{"model": "autoregressive pixel model", "dataset": "microscope photos of single blood and bone marrow cells", "train_examples": 194171, "image_size": 20, "horizontal_flip": true, "levels_per_channel": 6, "vocab_size": 217, "arch": "transformer_decoder", "width": 320, "layers": 6, "norm": "layernorm", "norm_position": "pre", "activation": "gelu", "mlp_ratio": 3, "head_dim": 64, "fused_qkv": false, "bias": "all", "qk_norm": true, "parallel_block": false, "inner_norm": false, "drop_path": 0.05, "positions": "learned", "tie_embeddings": false, "init": "lecun_normal", "residual_init": "scaled_by_depth", "optimizer": "nadamw", "lr": 0.00077, "beta1": 0.8, "beta2": 0.98, "eps": 1e-10, "grad_clip": 0.5, "cautious_weight_decay": true, "steps": 15100, "batch_size": 64, "epochs": 5.0, "lr_schedule": "cosine", "final_lr_fraction": 0, "warmup_steps": 3020, "weight_decay": 0.3}
Rows from block 3 of a small autoregressive pixel model, named by matrix and row number. Rows with one number belong to one neuron. Each number is 50 + 10 x the weight over its row's rms, rounded and kept within 0 to 99. All counts start at 0.
After each neuron's rows are labels from the 100 images, of 14976, where the neuron reaches its highest value: "responds to" is what is common among them. Only what is clearly more common there than usual is listed. The data: microscope photos of single blood and bone marrow cells. In brackets: how many of the 100.
# fc1: MLP up (model.blocks.3.mlp.fc1.weight, 960x320), inputs 0-106
# fc2: MLP down (model.blocks.3.mlp.fc2.weight, 320x960, transposed), outputs 0-106

fc1.601:50 53 38 61 60 31 44 56 50 49 31 47 42 45 77 50 57 37 55 35 49 40 65 61 59 36 49 61 64 81 49 49 54 48 47 51 52 49 47 57 40 53 47 40 51 45 50 39 62 38 51 47 49 55 60 59 74 50 57 54 27 55 48 42 53 49 61 55 47 62 62 58 48 49 43 66 62 36 47 56 37 38 56 51 68 57 59 58 40 45 45 45 56 56 62 50 49 42 31 61 36 49 52 47 47 77 48
fc2.601:43 39 67 54 51 37 63 60 72 34 48 62 64 43 53 43 46 43 42 40 36 79 47 50 62 43 53 26 52 58 49 39 68 43 53 59 48 42 53 35 48 29 45 44 56 41 55 60 56 63 48 62 52 48 39 61 58 49 47 34 58 36 45 47 51 62 42 41 55 44 52 54 51 45 48 69 41 42 49 42 36 54 52 42 49 64 57 49 49 40 42 48 51 64 64 71 47 52 47 41 50 50 46 45 44 54 68
responds to: smear: peripheral blood (47); cell type: segmented neutrophil (45)

fc1.197:47 62 49 47 36 58 39 46 41 57 52 49 55 63 52 37 65 58 51 46 55 51 41 54 78 40 57 43 54 80 51 59 36 53 44 53 46 34 47 52 48 46 53 44 39 61 44 35 36 60 51 58 37 40 51 52 45 51 59 40 48 37 46 52 43 60 52 64 64 54 59 58 51 58 40 59 58 67 44 37 53 39 52 55 48 50 81 53 45 34 63 66 40 53 37 47 30 36 33 53 45 63 48 55 56 60 64
fc2.197:64 62 48 45 84 56 64 39 53 45 53 45 66 52 65 57 45 45 48 54 62 35 69 64 54 56 43 50 52 36 26 59 54 56 42 53 57 49 35 63 52 65 50 43 54 42 74 41 41 28 62 44 42 44 43 46 65 52 41 41 54 56 36 65 63 71 50 57 46 44 61 48 70 55 47 57 45 49 49 49 47 42 48 52 57 44 45 72 69 39 39 55 44 59 46 46 39 53 43 56 57 54 61 52 49 81 38
responds to: cell type: segmented neutrophil (96); smear: peripheral blood (89)

fc1.319:74 43 49 47 43 45 45 36 48 65 32 42 40 41 41 50 52 47 50 37 56 47 67 41 47 48 53 56 44 75 52 47 54 49 54 56 59 47 62 72 58 54 41 52 43 67 44 48 58 28 53 57 37 63 56 46 71 53 60 53 44 53 54 57 39 40 67 40 43 70 39 47 46 36 26 56 53 68 59 60 50 72 46 35 58 47 48 38 49 55 49 43 54 49 31 37 58 49 47 68 50 36 58 62 57 52 60
fc2.319:50 27 53 44 36 52 52 67 53 49 38 50 47 58 63 57 55 43 54 58 45 54 52 56 38 60 63 53 39 51 46 40 52 58 44 62 49 43 55 53 54 54 50 46 44 66 41 54 35 67 54 55 45 50 47 45 33 45 51 55 60 47 53 52 41 50 45 47 43 50 18 38 58 64 40 46 69 33 42 55 45 41 42 44 49 66 45 54 59 43 57 56 46 55 48 48 30 48 67 43 47 87 57 48 60 51 42
responds to: smear: peripheral blood (58); cell type: segmented neutrophil (48)

fc1.6:60 58 46 45 35 53 64 51 42 44 51 53 35 61 65 56 55 45 53 57 67 41 66 55 58 43 57 62 50 55 44 42 33 43 53 46 69 51 52 44 52 59 44 55 46 50 45 29 55 41 53 44 36 53 58 54 61 55 57 49 26 45 42 61 56 58 49 41 58 55 49 52 39 53 46 38 53 42 40 55 42 48 42 37 48 68 43 62 64 53 54 60 49 55 52 50 44 58 40 56 44 52 46 59 57 62 49
fc2.6:45 39 59 58 54 44 55 49 47 45 64 47 43 54 29 35 48 47 42 48 44 35 55 32 51 57 50 42 32 63 49 52 48 82 53 53 60 58 39 50 73 52 47 52 43 49 56 47 38 48 57 58 59 45 39 39 48 60 44 42 48 44 49 73 43 33 50 40 45 41 55 46 61 49 38 50 58 40 40 74 44 49 57 52 47 63 45 57 55 58 34 47 52 49 68 37 48 74 47 44 33 68 45 52 44 67 35
responds to: cell type: erythroblast (35)

fc1.3:48 38 30 37 46 52 62 38 59 46 39 67 58 51 43 48 65 62 54 41 51 32 55 57 81 43 54 41 38 48 58 31 60 45 42 54 35 31 50 53 60 51 47 49 55 50 55 56 51 57 57 57 37 59 30 46 56 51 57 48 48 47 47 65 47 47 55 43 57 46 41 50 28 51 48 37 71 54 44 59 59 27 61 37 41 56 47 40 56 42 47 53 55 46 57 53 59 48 37 53 54 38 54 61 59 60 58
fc2.3:52 40 55 65 39 46 60 48 48 51 43 51 47 60 53 50 42 41 66 48 35 48 41 49 51 55 36 48 51 51 41 41 45 54 31 39 58 58 52 50 55 52 39 45 59 36 34 56 53 42 44 56 35 48 40 56 44 50 53 52 42 44 44 31 46 69 48 58 66 34 41 62 46 47 50 56 25 54 52 64 51 54 40 42 54 51 53 49 73 51 57 57 44 47 47 60 53 55 35 50 57 34 63 47 42 46 52
responds to: cell type: segmented neutrophil (50)

fc1.311:67 52 46 37 67 56 20 36 38 56 49 57 55 55 57 48 45 48 44 67 78 29 45 47 35 45 39 56 60 46 52 63 61 45 26 43 50 46 54 58 45 64 57 35 51 43 42 58 71 37 48 50 41 69 53 60 64 49 57 51 52 44 45 42 45 64 57 33 70 54 53 52 45 32 47 49 49 44 51 52 55 58 50 53 61 37 62 35 62 58 42 45 60 55 53 54 18 29 32 47 53 74 59 62 56 47 51
fc2.311:68 59 44 38 53 54 67 52 64 50 51 58 47 62 42 62 47 45 50 42 48 52 53 35 42 42 75 72 42 71 78 56 61 37 42 63 27 31 54 31 39 38 49 52 59 58 58 45 56 63 35 47 43 48 51 61 57 48 50 53 59 54 38 54 46 37 53 42 37 71 71 46 54 50 36 54 70 67 64 50 39 41 49 63 45 50 61 47 51 53 37 42 67 58 55 51 69 49 57 44 54 42 44 34 57 50 57
responds to: smear: peripheral blood (48)

fc1.583:41 50 29 35 51 53 61 47 42 60 52 53 60 52 50 34 44 65 50 60 69 67 41 63 51 46 49 62 47 43 52 48 55 39 26 46 61 56 79 48 75 59 43 58 56 54 43 41 52 42 46 70 49 62 34 58 45 43 55 58 51 36 37 57 32 51 56 44 55 50 48 44 60 47 75 77 45 41 59 46 52 59 61 43 32 46 68 43 45 38 49 69 77 56 79 50 66 48 45 62 54 40 35 70 46 68 45
fc2.583:51 55 44 54 44 35 49 59 68 45 55 50 42 53 50 47 50 35 64 35 34 47 34 45 72 58 50 58 42 47 66 47 52 65 51 30 20 69 35 41 57 53 51 66 42 50 55 41 54 64 41 55 48 46 53 46 54 56 60 63 47 37 62 44 62 51 27 52 46 51 39 50 37 58 41 40 60 58 59 46 57 62 51 50 54 52 26 56 60 57 68 47 37 39 50 64 65 57 51 40 30 41 61 33 54 28 40
responds to: smear: peripheral blood (56)

fc1.222:56 56 48 50 57 52 31 53 56 53 50 57 52 53 70 52 48 48 40 64 80 31 51 44 45 51 52 50 47 55 43 50 58 51 51 46 58 37 55 39 69 68 69 52 51 35 44 39 55 51 57 64 35 57 39 50 63 33 52 68 50 54 51 52 52 52 69 25 52 48 43 42 61 64 38 52 38 36 58 43 45 56 61 35 61 48 56 70 58 49 46 48 33 51 58 52 36 48 28 70 58 74 57 48 53 54 55
fc2.222:50 60 49 54 45 47 52 63 40 28 40 27 48 56 55 45 41 33 59 47 45 43 52 73 49 53 46 34 52 62 55 63 49 40 47 55 59 49 44 71 52 54 56 46 37 52 42 42 39 46 53 58 74 43 66 60 52 71 38 41 41 59 39 50 52 65 44 52 61 25 57 50 74 55 41 52 48 23 55 59 52 52 41 75 47 57 75 18 61 44 31 56 52 47 54 45 57 57 31 28 52 32 38 39 47 59 46
responds to: cell type: lymphocyte (34)

fc1.658:66 58 20 47 56 55 59 39 60 36 70 50 52 57 53 47 52 49 52 55 55 43 54 38 67 55 62 52 52 67 71 51 53 43 54 53 36 45 62 53 50 67 47 51 51 47 59 47 62 36 64 42 50 57 58 63 64 62 54 50 42 62 55 63 65 51 63 36 51 59 36 44 58 47 44 48 52 44 49 53 54 49 46 47 51 44 50 60 50 49 46 44 47 34 46 56 62 47 41 38 44 65 44 58 58 49 59
fc2.658:67 35 41 55 43 44 49 48 39 49 44 38 44 35 60 38 35 53 41 60 49 56 47 52 49 53 36 30 58 48 33 42 50 50 44 39 51 58 51 46 49 25 45 64 49 51 47 47 62 46 45 47 48 61 44 43 56 28 48 56 40 42 65 39 37 58 39 55 62 51 42 57 41 55 47 59 64 48 73 53 59 36 60 41 61 42 50 46 50 63 49 49 50 76 43 56 39 44 52 54 39 37 33 56 60 48 44
responds to: cell type: artefact (32)

fc1.536:69 42 42 58 54 49 45 41 54 53 48 57 52 52 17 62 47 67 53 60 59 55 34 46 56 38 41 49 70 42 54 35 53 46 50 42 39 55 39 51 43 48 53 53 56 57 29 46 50 52 37 43 42 67 39 43 54 66 52 52 41 48 52 54 47 31 63 47 55 52 57 63 45 44 55 43 56 48 31 40 59 51 63 45 53 45 50 38 45 56 59 53 50 38 62 39 54 43 31 49 38 48 61 42 25 65 60
fc2.536:66 54 46 49 34 50 51 38 67 36 73 38 35 60 24 56 43 44 44 44 30 59 61 36 53 50 62 56 37 55 65 41 78 41 32 54 35 37 53 38 72 62 53 49 62 39 43 52 47 51 40 41 40 56 35 53 30 68 39 53 52 54 64 51 45 49 47 33 39 24 58 41 46 46 54 31 44 62 47 47 43 59 60 42 54 50 47 40 46 49 46 47 44 40 52 55 61 44 63 47 52 65 54 51 53 40 55
responds to: cell type: eosinophil (70)

fc1.594:35 52 29 45 46 59 58 38 78 36 53 54 64 48 35 57 39 60 59 39 61 43 59 45 60 42 51 47 45 56 48 37 58 52 45 49 50 66 51 51 33 61 52 52 42 51 61 47 55 60 59 45 48 62 53 37 59 50 55 63 56 59 52 55 47 42 68 40 49 59 65 57 49 50 46 36 42 46 51 60 58 74 47 47 58 27 55 46 31 48 48 62 71 45 57 25 59 57 49 49 42 52 46 64 35 54 48
fc2.594:50 54 52 61 67 51 52 46 37 59 68 42 55 43 45 41 48 40 29 69 53 36 71 52 55 48 47 43 54 49 34 62 58 69 49 43 41 49 43 57 59 50 27 57 62 44 57 40 51 32 48 37 60 37 54 36 52 49 27 53 51 56 49 64 48 62 48 50 50 61 47 47 56 54 57 45 33 39 39 66 59 46 42 59 70 31 50 42 59 62 42 43 43 52 49 48 64 47 53 65 46 48 45 57 44 55 41
responds to: cell type: promyelocyte (40)

fc1.168:64 50 47 45 49 46 50 38 52 50 43 43 69 53 46 50 31 51 55 57 56 51 47 48 50 42 57 56 65 48 44 45 53 60 64 53 51 71 46 32 39 55 53 45 61 45 32 54 47 51 37 49 41 78 57 57 55 54 49 60 47 59 54 56 50 36 53 46 47 42 38 49 61 41 37 34 75 52 39 47 54 51 71 40 48 55 34 51 51 62 59 51 50 58 47 45 54 42 42 45 55 59 51 68 68 59 75
fc2.168:51 47 44 44 50 62 45 33 54 51 63 32 31 53 18 55 45 59 45 53 20 51 48 38 53 54 60 54 41 57 63 40 44 52 48 47 52 43 57 42 65 55 50 54 58 71 56 54 46 66 36 72 51 45 36 57 50 69 49 41 72 51 39 53 43 58 56 46 66 29 55 52 42 36 44 52 54 56 62 51 55 35 56 55 44 65 59 25 55 40 59 56 58 41 39 48 43 48 33 48 64 34 45 25 45 40 50
responds to: cell type: eosinophil (35)

fc1.22:49 41 39 46 56 29 46 47 60 55 45 66 68 58 64 44 50 61 32 38 65 39 45 45 49 34 66 38 50 55 38 38 67 44 18 51 43 25 65 63 45 46 53 45 51 42 55 65 51 42 44 45 66 51 55 54 53 29 61 36 56 54 47 44 54 44 47 49 35 38 45 59 60 39 41 56 52 55 53 43 50 63 34 57 50 61 58 50 53 49 61 46 56 39 67 32 47 53 36 45 42 55 63 61 37 51 44
fc2.22:65 53 63 56 53 46 50 36 59 29 57 41 48 57 48 54 44 54 47 48 39 44 36 29 42 52 59 56 59 50 40 35 51 56 54 51 55 55 33 42 65 55 36 49 63 36 48 65 51 62 50 61 59 48 38 53 56 61 53 52 63 45 43 49 56 51 30 50 68 50 52 57 53 61 56 65 51 46 47 34 47 37 40 45 49 54 49 37 70 57 41 61 37 51 72 55 54 52 32 46 49 64 46 40 29 54 34
responds to: cell type: plasma cell (25)

fc1.131:49 51 45 39 43 42 49 54 57 60 44 69 32 38 51 52 41 34 64 48 56 62 43 40 47 43 59 53 58 67 50 36 49 43 37 57 55 59 48 43 58 65 50 55 51 63 56 50 62 59 47 47 56 62 50 56 52 44 59 43 48 59 60 65 60 41 66 46 47 62 46 29 51 64 44 48 49 50 41 50 44 60 71 60 49 60 40 47 47 50 54 52 50 62 65 43 57 68 47 53 41 58 54 41 52 50 51
fc2.131:61 49 57 54 54 51 53 31 72 46 65 49 49 56 41 46 52 46 58 34 41 45 54 60 51 63 58 60 46 58 54 64 24 57 45 48 36 57 31 55 34 55 39 66 51 36 46 61 28 51 41 58 44 43 43 63 36 52 49 51 55 51 39 56 46 60 53 65 43 23 79 76 42 54 49 40 55 48 42 69 67 41 49 57 69 57 34 56 67 44 42 43 48 27 48 42 56 62 51 32 59 37 48 40 41 55 58
responds to: cell type: erythroblast (58)

fc1.559:60 64 52 40 46 47 50 39 39 41 45 35 62 58 50 40 39 53 42 52 73 46 50 51 41 42 60 31 60 66 41 48 21 48 45 59 57 52 54 58 53 76 57 59 52 52 54 51 51 62 48 51 38 45 31 47 29 60 40 55 52 45 43 54 55 63 31 56 69 55 47 35 58 64 57 58 49 56 53 57 39 54 51 49 68 53 42 60 56 55 53 50 40 35 50 40 42 53 56 52 44 44 49 55 45 48 50
fc2.559:38 56 65 62 61 48 55 44 67 43 73 54 54 42 42 58 65 40 44 29 45 54 52 60 43 65 62 68 43 44 57 60 47 51 39 55 40 45 37 44 36 64 48 48 53 49 54 48 42 51 24 69 53 53 41 44 44 49 37 34 52 62 48 46 48 55 56 51 51 31 53 57 53 46 41 38 58 63 40 53 48 49 51 58 39 58 47 42 58 41 53 43 58 46 67 31 48 58 49 24 62 53 52 43 37 55 51
responds to: cell type: lymphocyte (35)

fc1.107:47 57 41 17 24 44 38 59 36 40 54 43 62 44 59 34 55 58 53 47 60 51 46 45 63 47 58 45 31 38 56 38 59 60 48 57 59 39 54 54 47 40 51 54 47 50 54 51 61 65 56 49 32 41 56 56 36 61 53 47 49 45 43 49 56 45 58 62 55 62 41 57 48 47 56 51 34 59 57 40 47 51 73 43 42 61 71 46 49 50 69 59 44 50 63 56 58 35 48 51 41 42 51 67 49 40 59
fc2.107:34 62 61 57 40 40 53 50 49 43 53 62 37 49 50 35 73 72 57 46 52 46 53 52 55 55 43 56 48 44 42 71 31 48 41 37 59 58 44 61 64 69 50 59 66 26 32 54 43 63 42 49 52 24 67 60 50 57 45 39 55 72 39 60 54 64 35 56 64 58 53 54 49 38 51 48 40 51 50 54 60 60 51 56 35 40 57 52 50 43 54 53 46 46 60 38 52 60 39 45 53 47 53 43 43 44 42
responds to: cell type: blast (29)

fc1.252:80 52 47 59 39 49 50 56 43 57 45 50 42 48 54 54 49 43 65 61 53 61 55 54 33 38 53 51 51 65 37 31 48 49 51 46 50 65 57 51 78 34 40 53 50 44 61 57 59 48 57 58 48 37 69 71 55 56 44 44 48 54 66 48 55 35 38 43 55 41 56 42 56 54 66 53 38 42 54 43 38 55 44 31 44 53 49 40 57 66 63 42 41 55 39 60 48 59 42 52 28 47 70 45 50 52 46
fc2.252:46 38 72 59 51 49 77 62 43 66 49 39 57 49 59 55 58 53 53 65 61 50 59 52 62 61 52 57 35 37 46 63 35 58 50 52 63 52 35 53 45 54 38 46 51 49 68 43 44 26 56 54 40 57 61 28 55 46 48 36 54 50 52 58 37 50 39 52 43 56 43 50 42 61 44 52 53 46 37 59 29 38 47 50 57 61 44 58 48 40 54 59 46 49 40 35 48 65 66 55 55 49 54 63 51 54 44
responds to: cell type: plasma cell (43)

fc1.187:31 47 45 47 68 48 49 51 58 49 33 53 43 44 62 65 69 48 56 45 69 43 41 62 33 51 55 50 46 47 49 57 71 40 47 56 31 39 45 44 52 46 52 42 49 49 62 43 47 46 43 43 59 53 46 52 49 56 47 44 48 57 41 39 86 28 59 45 38 53 54 37 60 53 46 36 52 60 40 15 43 31 71 56 55 56 43 41 42 43 53 52 44 54 67 68 34 42 41 49 44 41 47 56 47 49 56
fc2.187:40 59 48 44 55 59 41 60 52 22 42 62 47 72 58 38 47 57 67 45 53 50 55 60 53 27 44 59 45 38 43 66 45 48 60 54 60 67 54 57 51 53 32 63 58 43 64 46 39 52 58 38 53 45 62 54 61 58 56 58 43 46 60 52 58 53 36 46 55 64 53 61 49 45 64 76 46 59 51 51 50 48 35 53 62 59 47 52 43 36 49 48 44 46 50 45 61 51 61 51 42 35 53 42 48 59 49
responds to: smear: peripheral blood (48)

fc1.285:48 41 39 49 46 50 40 46 30 39 41 35 33 49 54 48 54 41 54 41 54 60 55 62 67 55 56 55 38 46 47 58 47 52 53 46 48 68 69 44 59 47 57 49 50 68 44 41 68 45 49 56 46 49 38 41 63 66 39 37 50 44 31 55 41 31 50 52 57 52 49 48 68 47 44 53 58 44 57 51 45 57 40 53 57 56 46 32 57 49 56 55 49 45 54 35 53 71 46 57 35 27 51 49 58 72 60
fc2.285:43 32 43 50 55 51 39 71 50 43 61 45 66 61 46 68 55 58 45 50 43 63 57 44 50 52 54 56 36 51 57 56 60 44 44 59 55 46 54 16 38 52 70 68 55 50 58 58 48 54 44 54 35 60 62 58 36 40 50 42 59 46 20 49 50 54 47 58 41 41 38 52 42 43 49 51 49 57 55 57 47 35 60 49 41 54 46 62 40 35 61 39 58 42 57 35 52 52 57 34 56 43 42 56 59 36 53
responds to: cell type: artefact (44)

fc1.412:50 36 38 47 71 60 41 62 47 61 52 37 61 54 41 76 44 47 53 50 68 43 70 56 57 59 43 34 37 61 20 61 46 45 39 64 58 54 60 53 58 75 48 51 56 62 46 55 49 57 54 60 45 49 62 43 42 51 41 39 45 50 37 53 64 61 32 44 55 53 47 53 46 48 56 55 46 71 43 48 48 55 56 49 67 43 38 51 37 45 54 51 51 37 60 56 38 34 47 60 54 40 45 41 46 38 43
fc2.412:55 71 44 40 59 52 53 50 59 59 52 31 55 56 45 60 53 53 57 47 33 50 49 67 67 53 57 46 45 52 70 46 49 40 57 32 58 51 54 30 40 41 51 51 52 51 38 57 51 66 53 48 33 53 34 53 51 46 48 50 50 37 61 51 44 64 39 53 49 52 42 46 59 46 52 29 49 62 62 34 59 46 60 50 58 26 46 37 47 41 51 45 52 37 56 67 70 34 49 49 60 56 46 59 39 44 64
responds to: cell type: blast (27)

fc1.401:44 44 48 50 74 49 57 44 55 51 48 63 67 44 57 48 53 37 50 39 57 44 48 49 44 51 43 54 45 51 43 48 70 51 39 50 62 45 68 51 49 61 46 52 40 58 61 66 56 32 52 29 44 38 56 43 64 49 36 40 41 41 63 50 49 37 45 51 45 51 46 47 58 64 32 29 40 68 49 54 54 34 65 55 66 48 59 67 50 64 51 39 50 62 58 46 77 46 52 57 27 48 62 54 44 51 49
fc2.401:33 44 44 42 50 63 60 40 37 53 50 48 43 42 46 46 65 69 50 61 59 60 53 51 51 50 59 43 45 52 45 39 32 49 58 48 72 45 35 57 56 43 57 40 51 63 67 39 38 55 48 68 62 59 31 45 61 48 49 60 48 54 46 47 52 56 65 45 56 78 35 40 56 47 60 44 48 44 53 53 48 43 47 42 38 48 51 59 50 51 51 68 57 44 41 41 39 39 25 55 53 64 57 59 52 57 46
responds to: cell type: blast (30)

fc1.470:54 43 51 38 53 52 52 38 59 40 27 46 56 57 34 62 53 63 40 52 52 54 44 53 51 51 34 49 56 57 65 50 42 48 43 69 55 49 58 63 72 50 65 54 48 40 38 49 63 49 38 54 47 49 48 53 67 82 60 32 58 41 40 53 44 35 33 34 74 45 37 47 47 35 59 46 52 52 53 37 60 65 65 44 57 47 61 38 54 63 43 31 33 56 60 58 48 47 42 34 40 55 57 48 52 42 58
fc2.470:39 58 51 38 49 62 65 41 54 29 51 66 31 48 64 49 41 54 43 36 40 62 48 41 43 48 48 49 40 47 54 60 61 43 54 56 53 57 46 55 46 49 53 45 54 54 73 43 58 49 60 47 63 49 48 71 59 63 54 46 50 68 32 42 66 48 47 67 43 40 60 57 55 35 60 41 53 49 55 45 45 33 38 47 42 68 59 44 50 46 40 55 60 45 42 48 40 58 44 47 41 32 32 39 40 73 50
responds to: smear: peripheral blood (79)

fc1.488:60 44 65 56 49 39 50 40 52 59 47 41 61 57 29 34 37 74 58 59 46 60 45 45 47 40 55 52 44 50 51 59 42 40 32 34 47 63 64 53 59 57 45 68 53 59 52 49 56 52 38 47 32 52 53 45 50 62 41 45 52 43 44 42 36 53 54 51 67 45 46 51 38 51 56 33 51 48 40 44 49 51 63 47 42 54 31 44 49 47 54 48 55 40 65 38 42 59 47 51 32 43 50 79 46 62 50
fc2.488:49 65 45 64 40 50 50 44 57 45 67 60 51 60 43 49 44 45 45 53 40 39 49 44 64 44 50 70 53 40 64 61 42 44 41 51 58 48 63 43 55 66 53 62 53 51 52 45 51 54 57 32 38 52 40 49 39 67 57 49 55 62 58 55 50 25 66 46 47 32 80 42 37 49 57 37 57 34 52 47 60 44 59 49 53 56 45 48 44 56 50 51 49 58 51 43 56 44 56 49 47 66 57 34 45 50 57
responds to: cell type: eosinophil (85)

fc1.129:47 34 60 40 47 55 48 50 55 54 30 53 45 55 51 51 41 44 45 45 59 44 48 46 52 38 59 53 62 57 56 54 60 51 07 51 61 17 41 75 33 68 52 42 54 52 38 64 41 43 51 42 60 43 40 49 43 43 58 40 50 57 45 47 43 46 50 48 37 36 58 49 57 44 51 50 62 57 36 51 51 59 57 43 46 42 56 46 47 51 61 50 52 56 42 40 48 64 45 49 41 61 53 62 47 56 64
fc2.129:51 49 56 44 41 41 36 44 48 48 45 21 45 62 46 54 43 45 33 33 57 53 39 41 53 60 60 50 53 36 53 47 40 46 55 51 61 48 37 42 66 53 50 50 32 55 68 48 46 48 52 61 38 34 57 34 59 69 51 44 47 54 50 44 53 57 44 47 67 62 64 48 49 50 62 63 54 38 59 42 42 44 41 33 64 47 45 54 51 58 41 51 39 58 55 66 54 47 41 48 51 64 41 61 55 61 54
responds to: cell type: plasma cell (27)

fc1.510:56 45 55 51 66 41 38 61 57 39 29 60 53 45 43 61 47 51 60 72 65 54 61 37 59 35 50 35 73 70 23 41 65 49 34 37 52 40 44 61 47 55 60 58 52 54 49 58 52 53 51 65 39 49 57 50 47 44 51 66 38 44 32 36 51 40 47 66 50 47 64 42 57 66 64 61 39 58 38 47 56 60 34 49 55 49 42 60 41 60 56 44 46 68 54 49 50 50 55 63 40 52 52 50 43 36 54
fc2.510:43 35 65 51 41 37 58 54 55 66 43 39 54 49 53 53 55 54 49 27 61 60 47 38 59 52 57 59 45 28 57 53 28 41 43 44 52 34 42 35 56 53 58 36 24 50 49 51 42 63 43 66 58 47 45 49 38 43 68 40 51 70 36 51 44 55 53 55 57 32 54 53 39 51 34 50 55 40 40 60 51 58 47 40 47 61 58 49 43 47 63 58 52 52 52 46 43 55 57 55 57 56 58 74 53 53 68
responds to: cell type: plasma cell (40)

fc1.628:44 37 51 48 46 53 56 48 43 58 42 61 48 49 61 38 49 60 46 54 58 49 42 62 57 48 52 49 67 40 58 25 48 48 22 57 72 44 71 54 41 59 57 33 50 50 67 59 52 49 57 45 45 54 39 42 56 47 75 54 45 31 45 36 45 41 62 38 63 76 40 46 32 39 58 26 45 58 51 31 40 60 70 44 59 41 66 34 53 42 54 38 58 56 61 63 74 46 56 61 26 48 47 66 55 47 54
fc2.628:38 45 47 39 54 64 34 45 33 40 44 49 46 55 55 55 57 66 48 48 41 33 47 57 50 55 46 44 60 51 61 43 43 49 61 58 59 52 38 39 71 46 65 42 50 69 42 55 54 40 57 59 76 59 50 44 57 56 41 40 59 65 40 58 25 65 43 38 74 35 35 51 64 48 48 62 53 48 57 46 63 63 54 54 41 49 61 50 52 58 51 67 42 62 35 47 39 41 32 42 51 63 56 27 50 41 48
responds to: cell type: promyelocyte (37)

fc1.137:51 44 47 26 65 67 26 43 50 51 37 42 57 70 28 65 43 47 45 49 53 46 33 60 48 49 57 55 58 54 43 45 84 39 37 53 36 39 56 39 58 52 63 62 41 49 60 37 55 49 56 57 68 54 40 52 50 49 32 64 57 42 43 54 56 52 49 35 62 47 34 52 46 48 47 43 42 75 43 34 59 40 44 47 57 54 51 46 40 51 54 56 46 29 57 45 43 27 47 67 49 33 55 42 55 65 51
fc2.137:46 52 48 59 41 50 42 52 52 55 46 42 44 61 51 56 63 51 71 55 47 41 46 44 68 47 51 38 61 68 42 37 35 34 44 35 67 58 53 40 62 47 54 57 59 60 41 57 60 80 47 63 41 35 65 55 45 49 36 52 53 69 37 39 49 52 50 43 62 65 33 37 37 50 39 69 50 60 56 42 44 53 47 51 57 54 50 55 70 40 56 33 49 57 44 54 48 50 57 35 20 55 56 45 49 24 48
responds to: cell type: blast (32)

fc1.753:40 52 33 46 57 38 51 50 54 51 54 59 62 61 30 51 63 52 43 50 52 36 51 65 60 56 48 53 38 44 47 36 50 41 37 53 44 50 56 45 62 44 65 36 46 63 54 42 53 62 64 65 68 63 37 41 51 55 44 55 33 44 44 56 67 45 44 35 48 44 60 71 45 50 60 37 60 44 41 52 58 36 58 34 42 46 49 45 45 37 65 39 54 37 77 35 51 47 41 35 42 50 48 44 57 61 58
fc2.753:67 59 48 43 46 48 49 55 39 32 54 48 38 50 55 55 47 63 51 23 55 72 45 40 41 48 47 46 57 59 42 41 61 62 46 47 38 53 37 56 62 42 52 29 69 36 43 58 40 38 63 70 54 53 49 48 45 52 38 58 41 47 53 37 52 50 37 53 64 54 48 41 55 60 62 48 69 53 55 61 55 64 42 39 41 51 41 28 60 66 53 52 41 50 49 85 52 41 48 43 39 48 49 55 46 48 43
responds to: cell type: lymphocyte (36)

fc1.531:52 60 46 60 58 51 33 65 38 59 49 46 42 57 45 54 48 42 49 40 45 72 55 67 57 42 60 46 59 59 60 55 51 35 55 63 45 52 63 42 69 52 56 53 49 83 51 50 38 58 33 40 44 53 45 50 49 55 46 44 50 40 50 42 31 47 37 63 47 66 62 50 55 56 57 59 48 48 53 35 37 40 21 49 50 45 51 60 59 47 52 59 59 42 42 51 36 27 67 58 48 53 42 45 61 39 53
fc2.531:51 60 42 45 52 71 53 45 64 45 57 48 57 50 44 60 45 63 39 50 38 77 63 46 51 59 54 49 52 54 63 75 40 52 51 53 68 57 55 65 54 48 52 60 77 59 49 41 46 49 35 51 44 44 40 62 46 52 48 56 45 46 47 52 47 66 52 60 61 61 62 60 39 53 67 26 39 44 32 61 54 43 46 50 59 57 40 45 48 45 54 48 51 46 50 42 53 62 65 66 48 55 52 51 55 72 40
responds to: cell type: promyelocyte (26)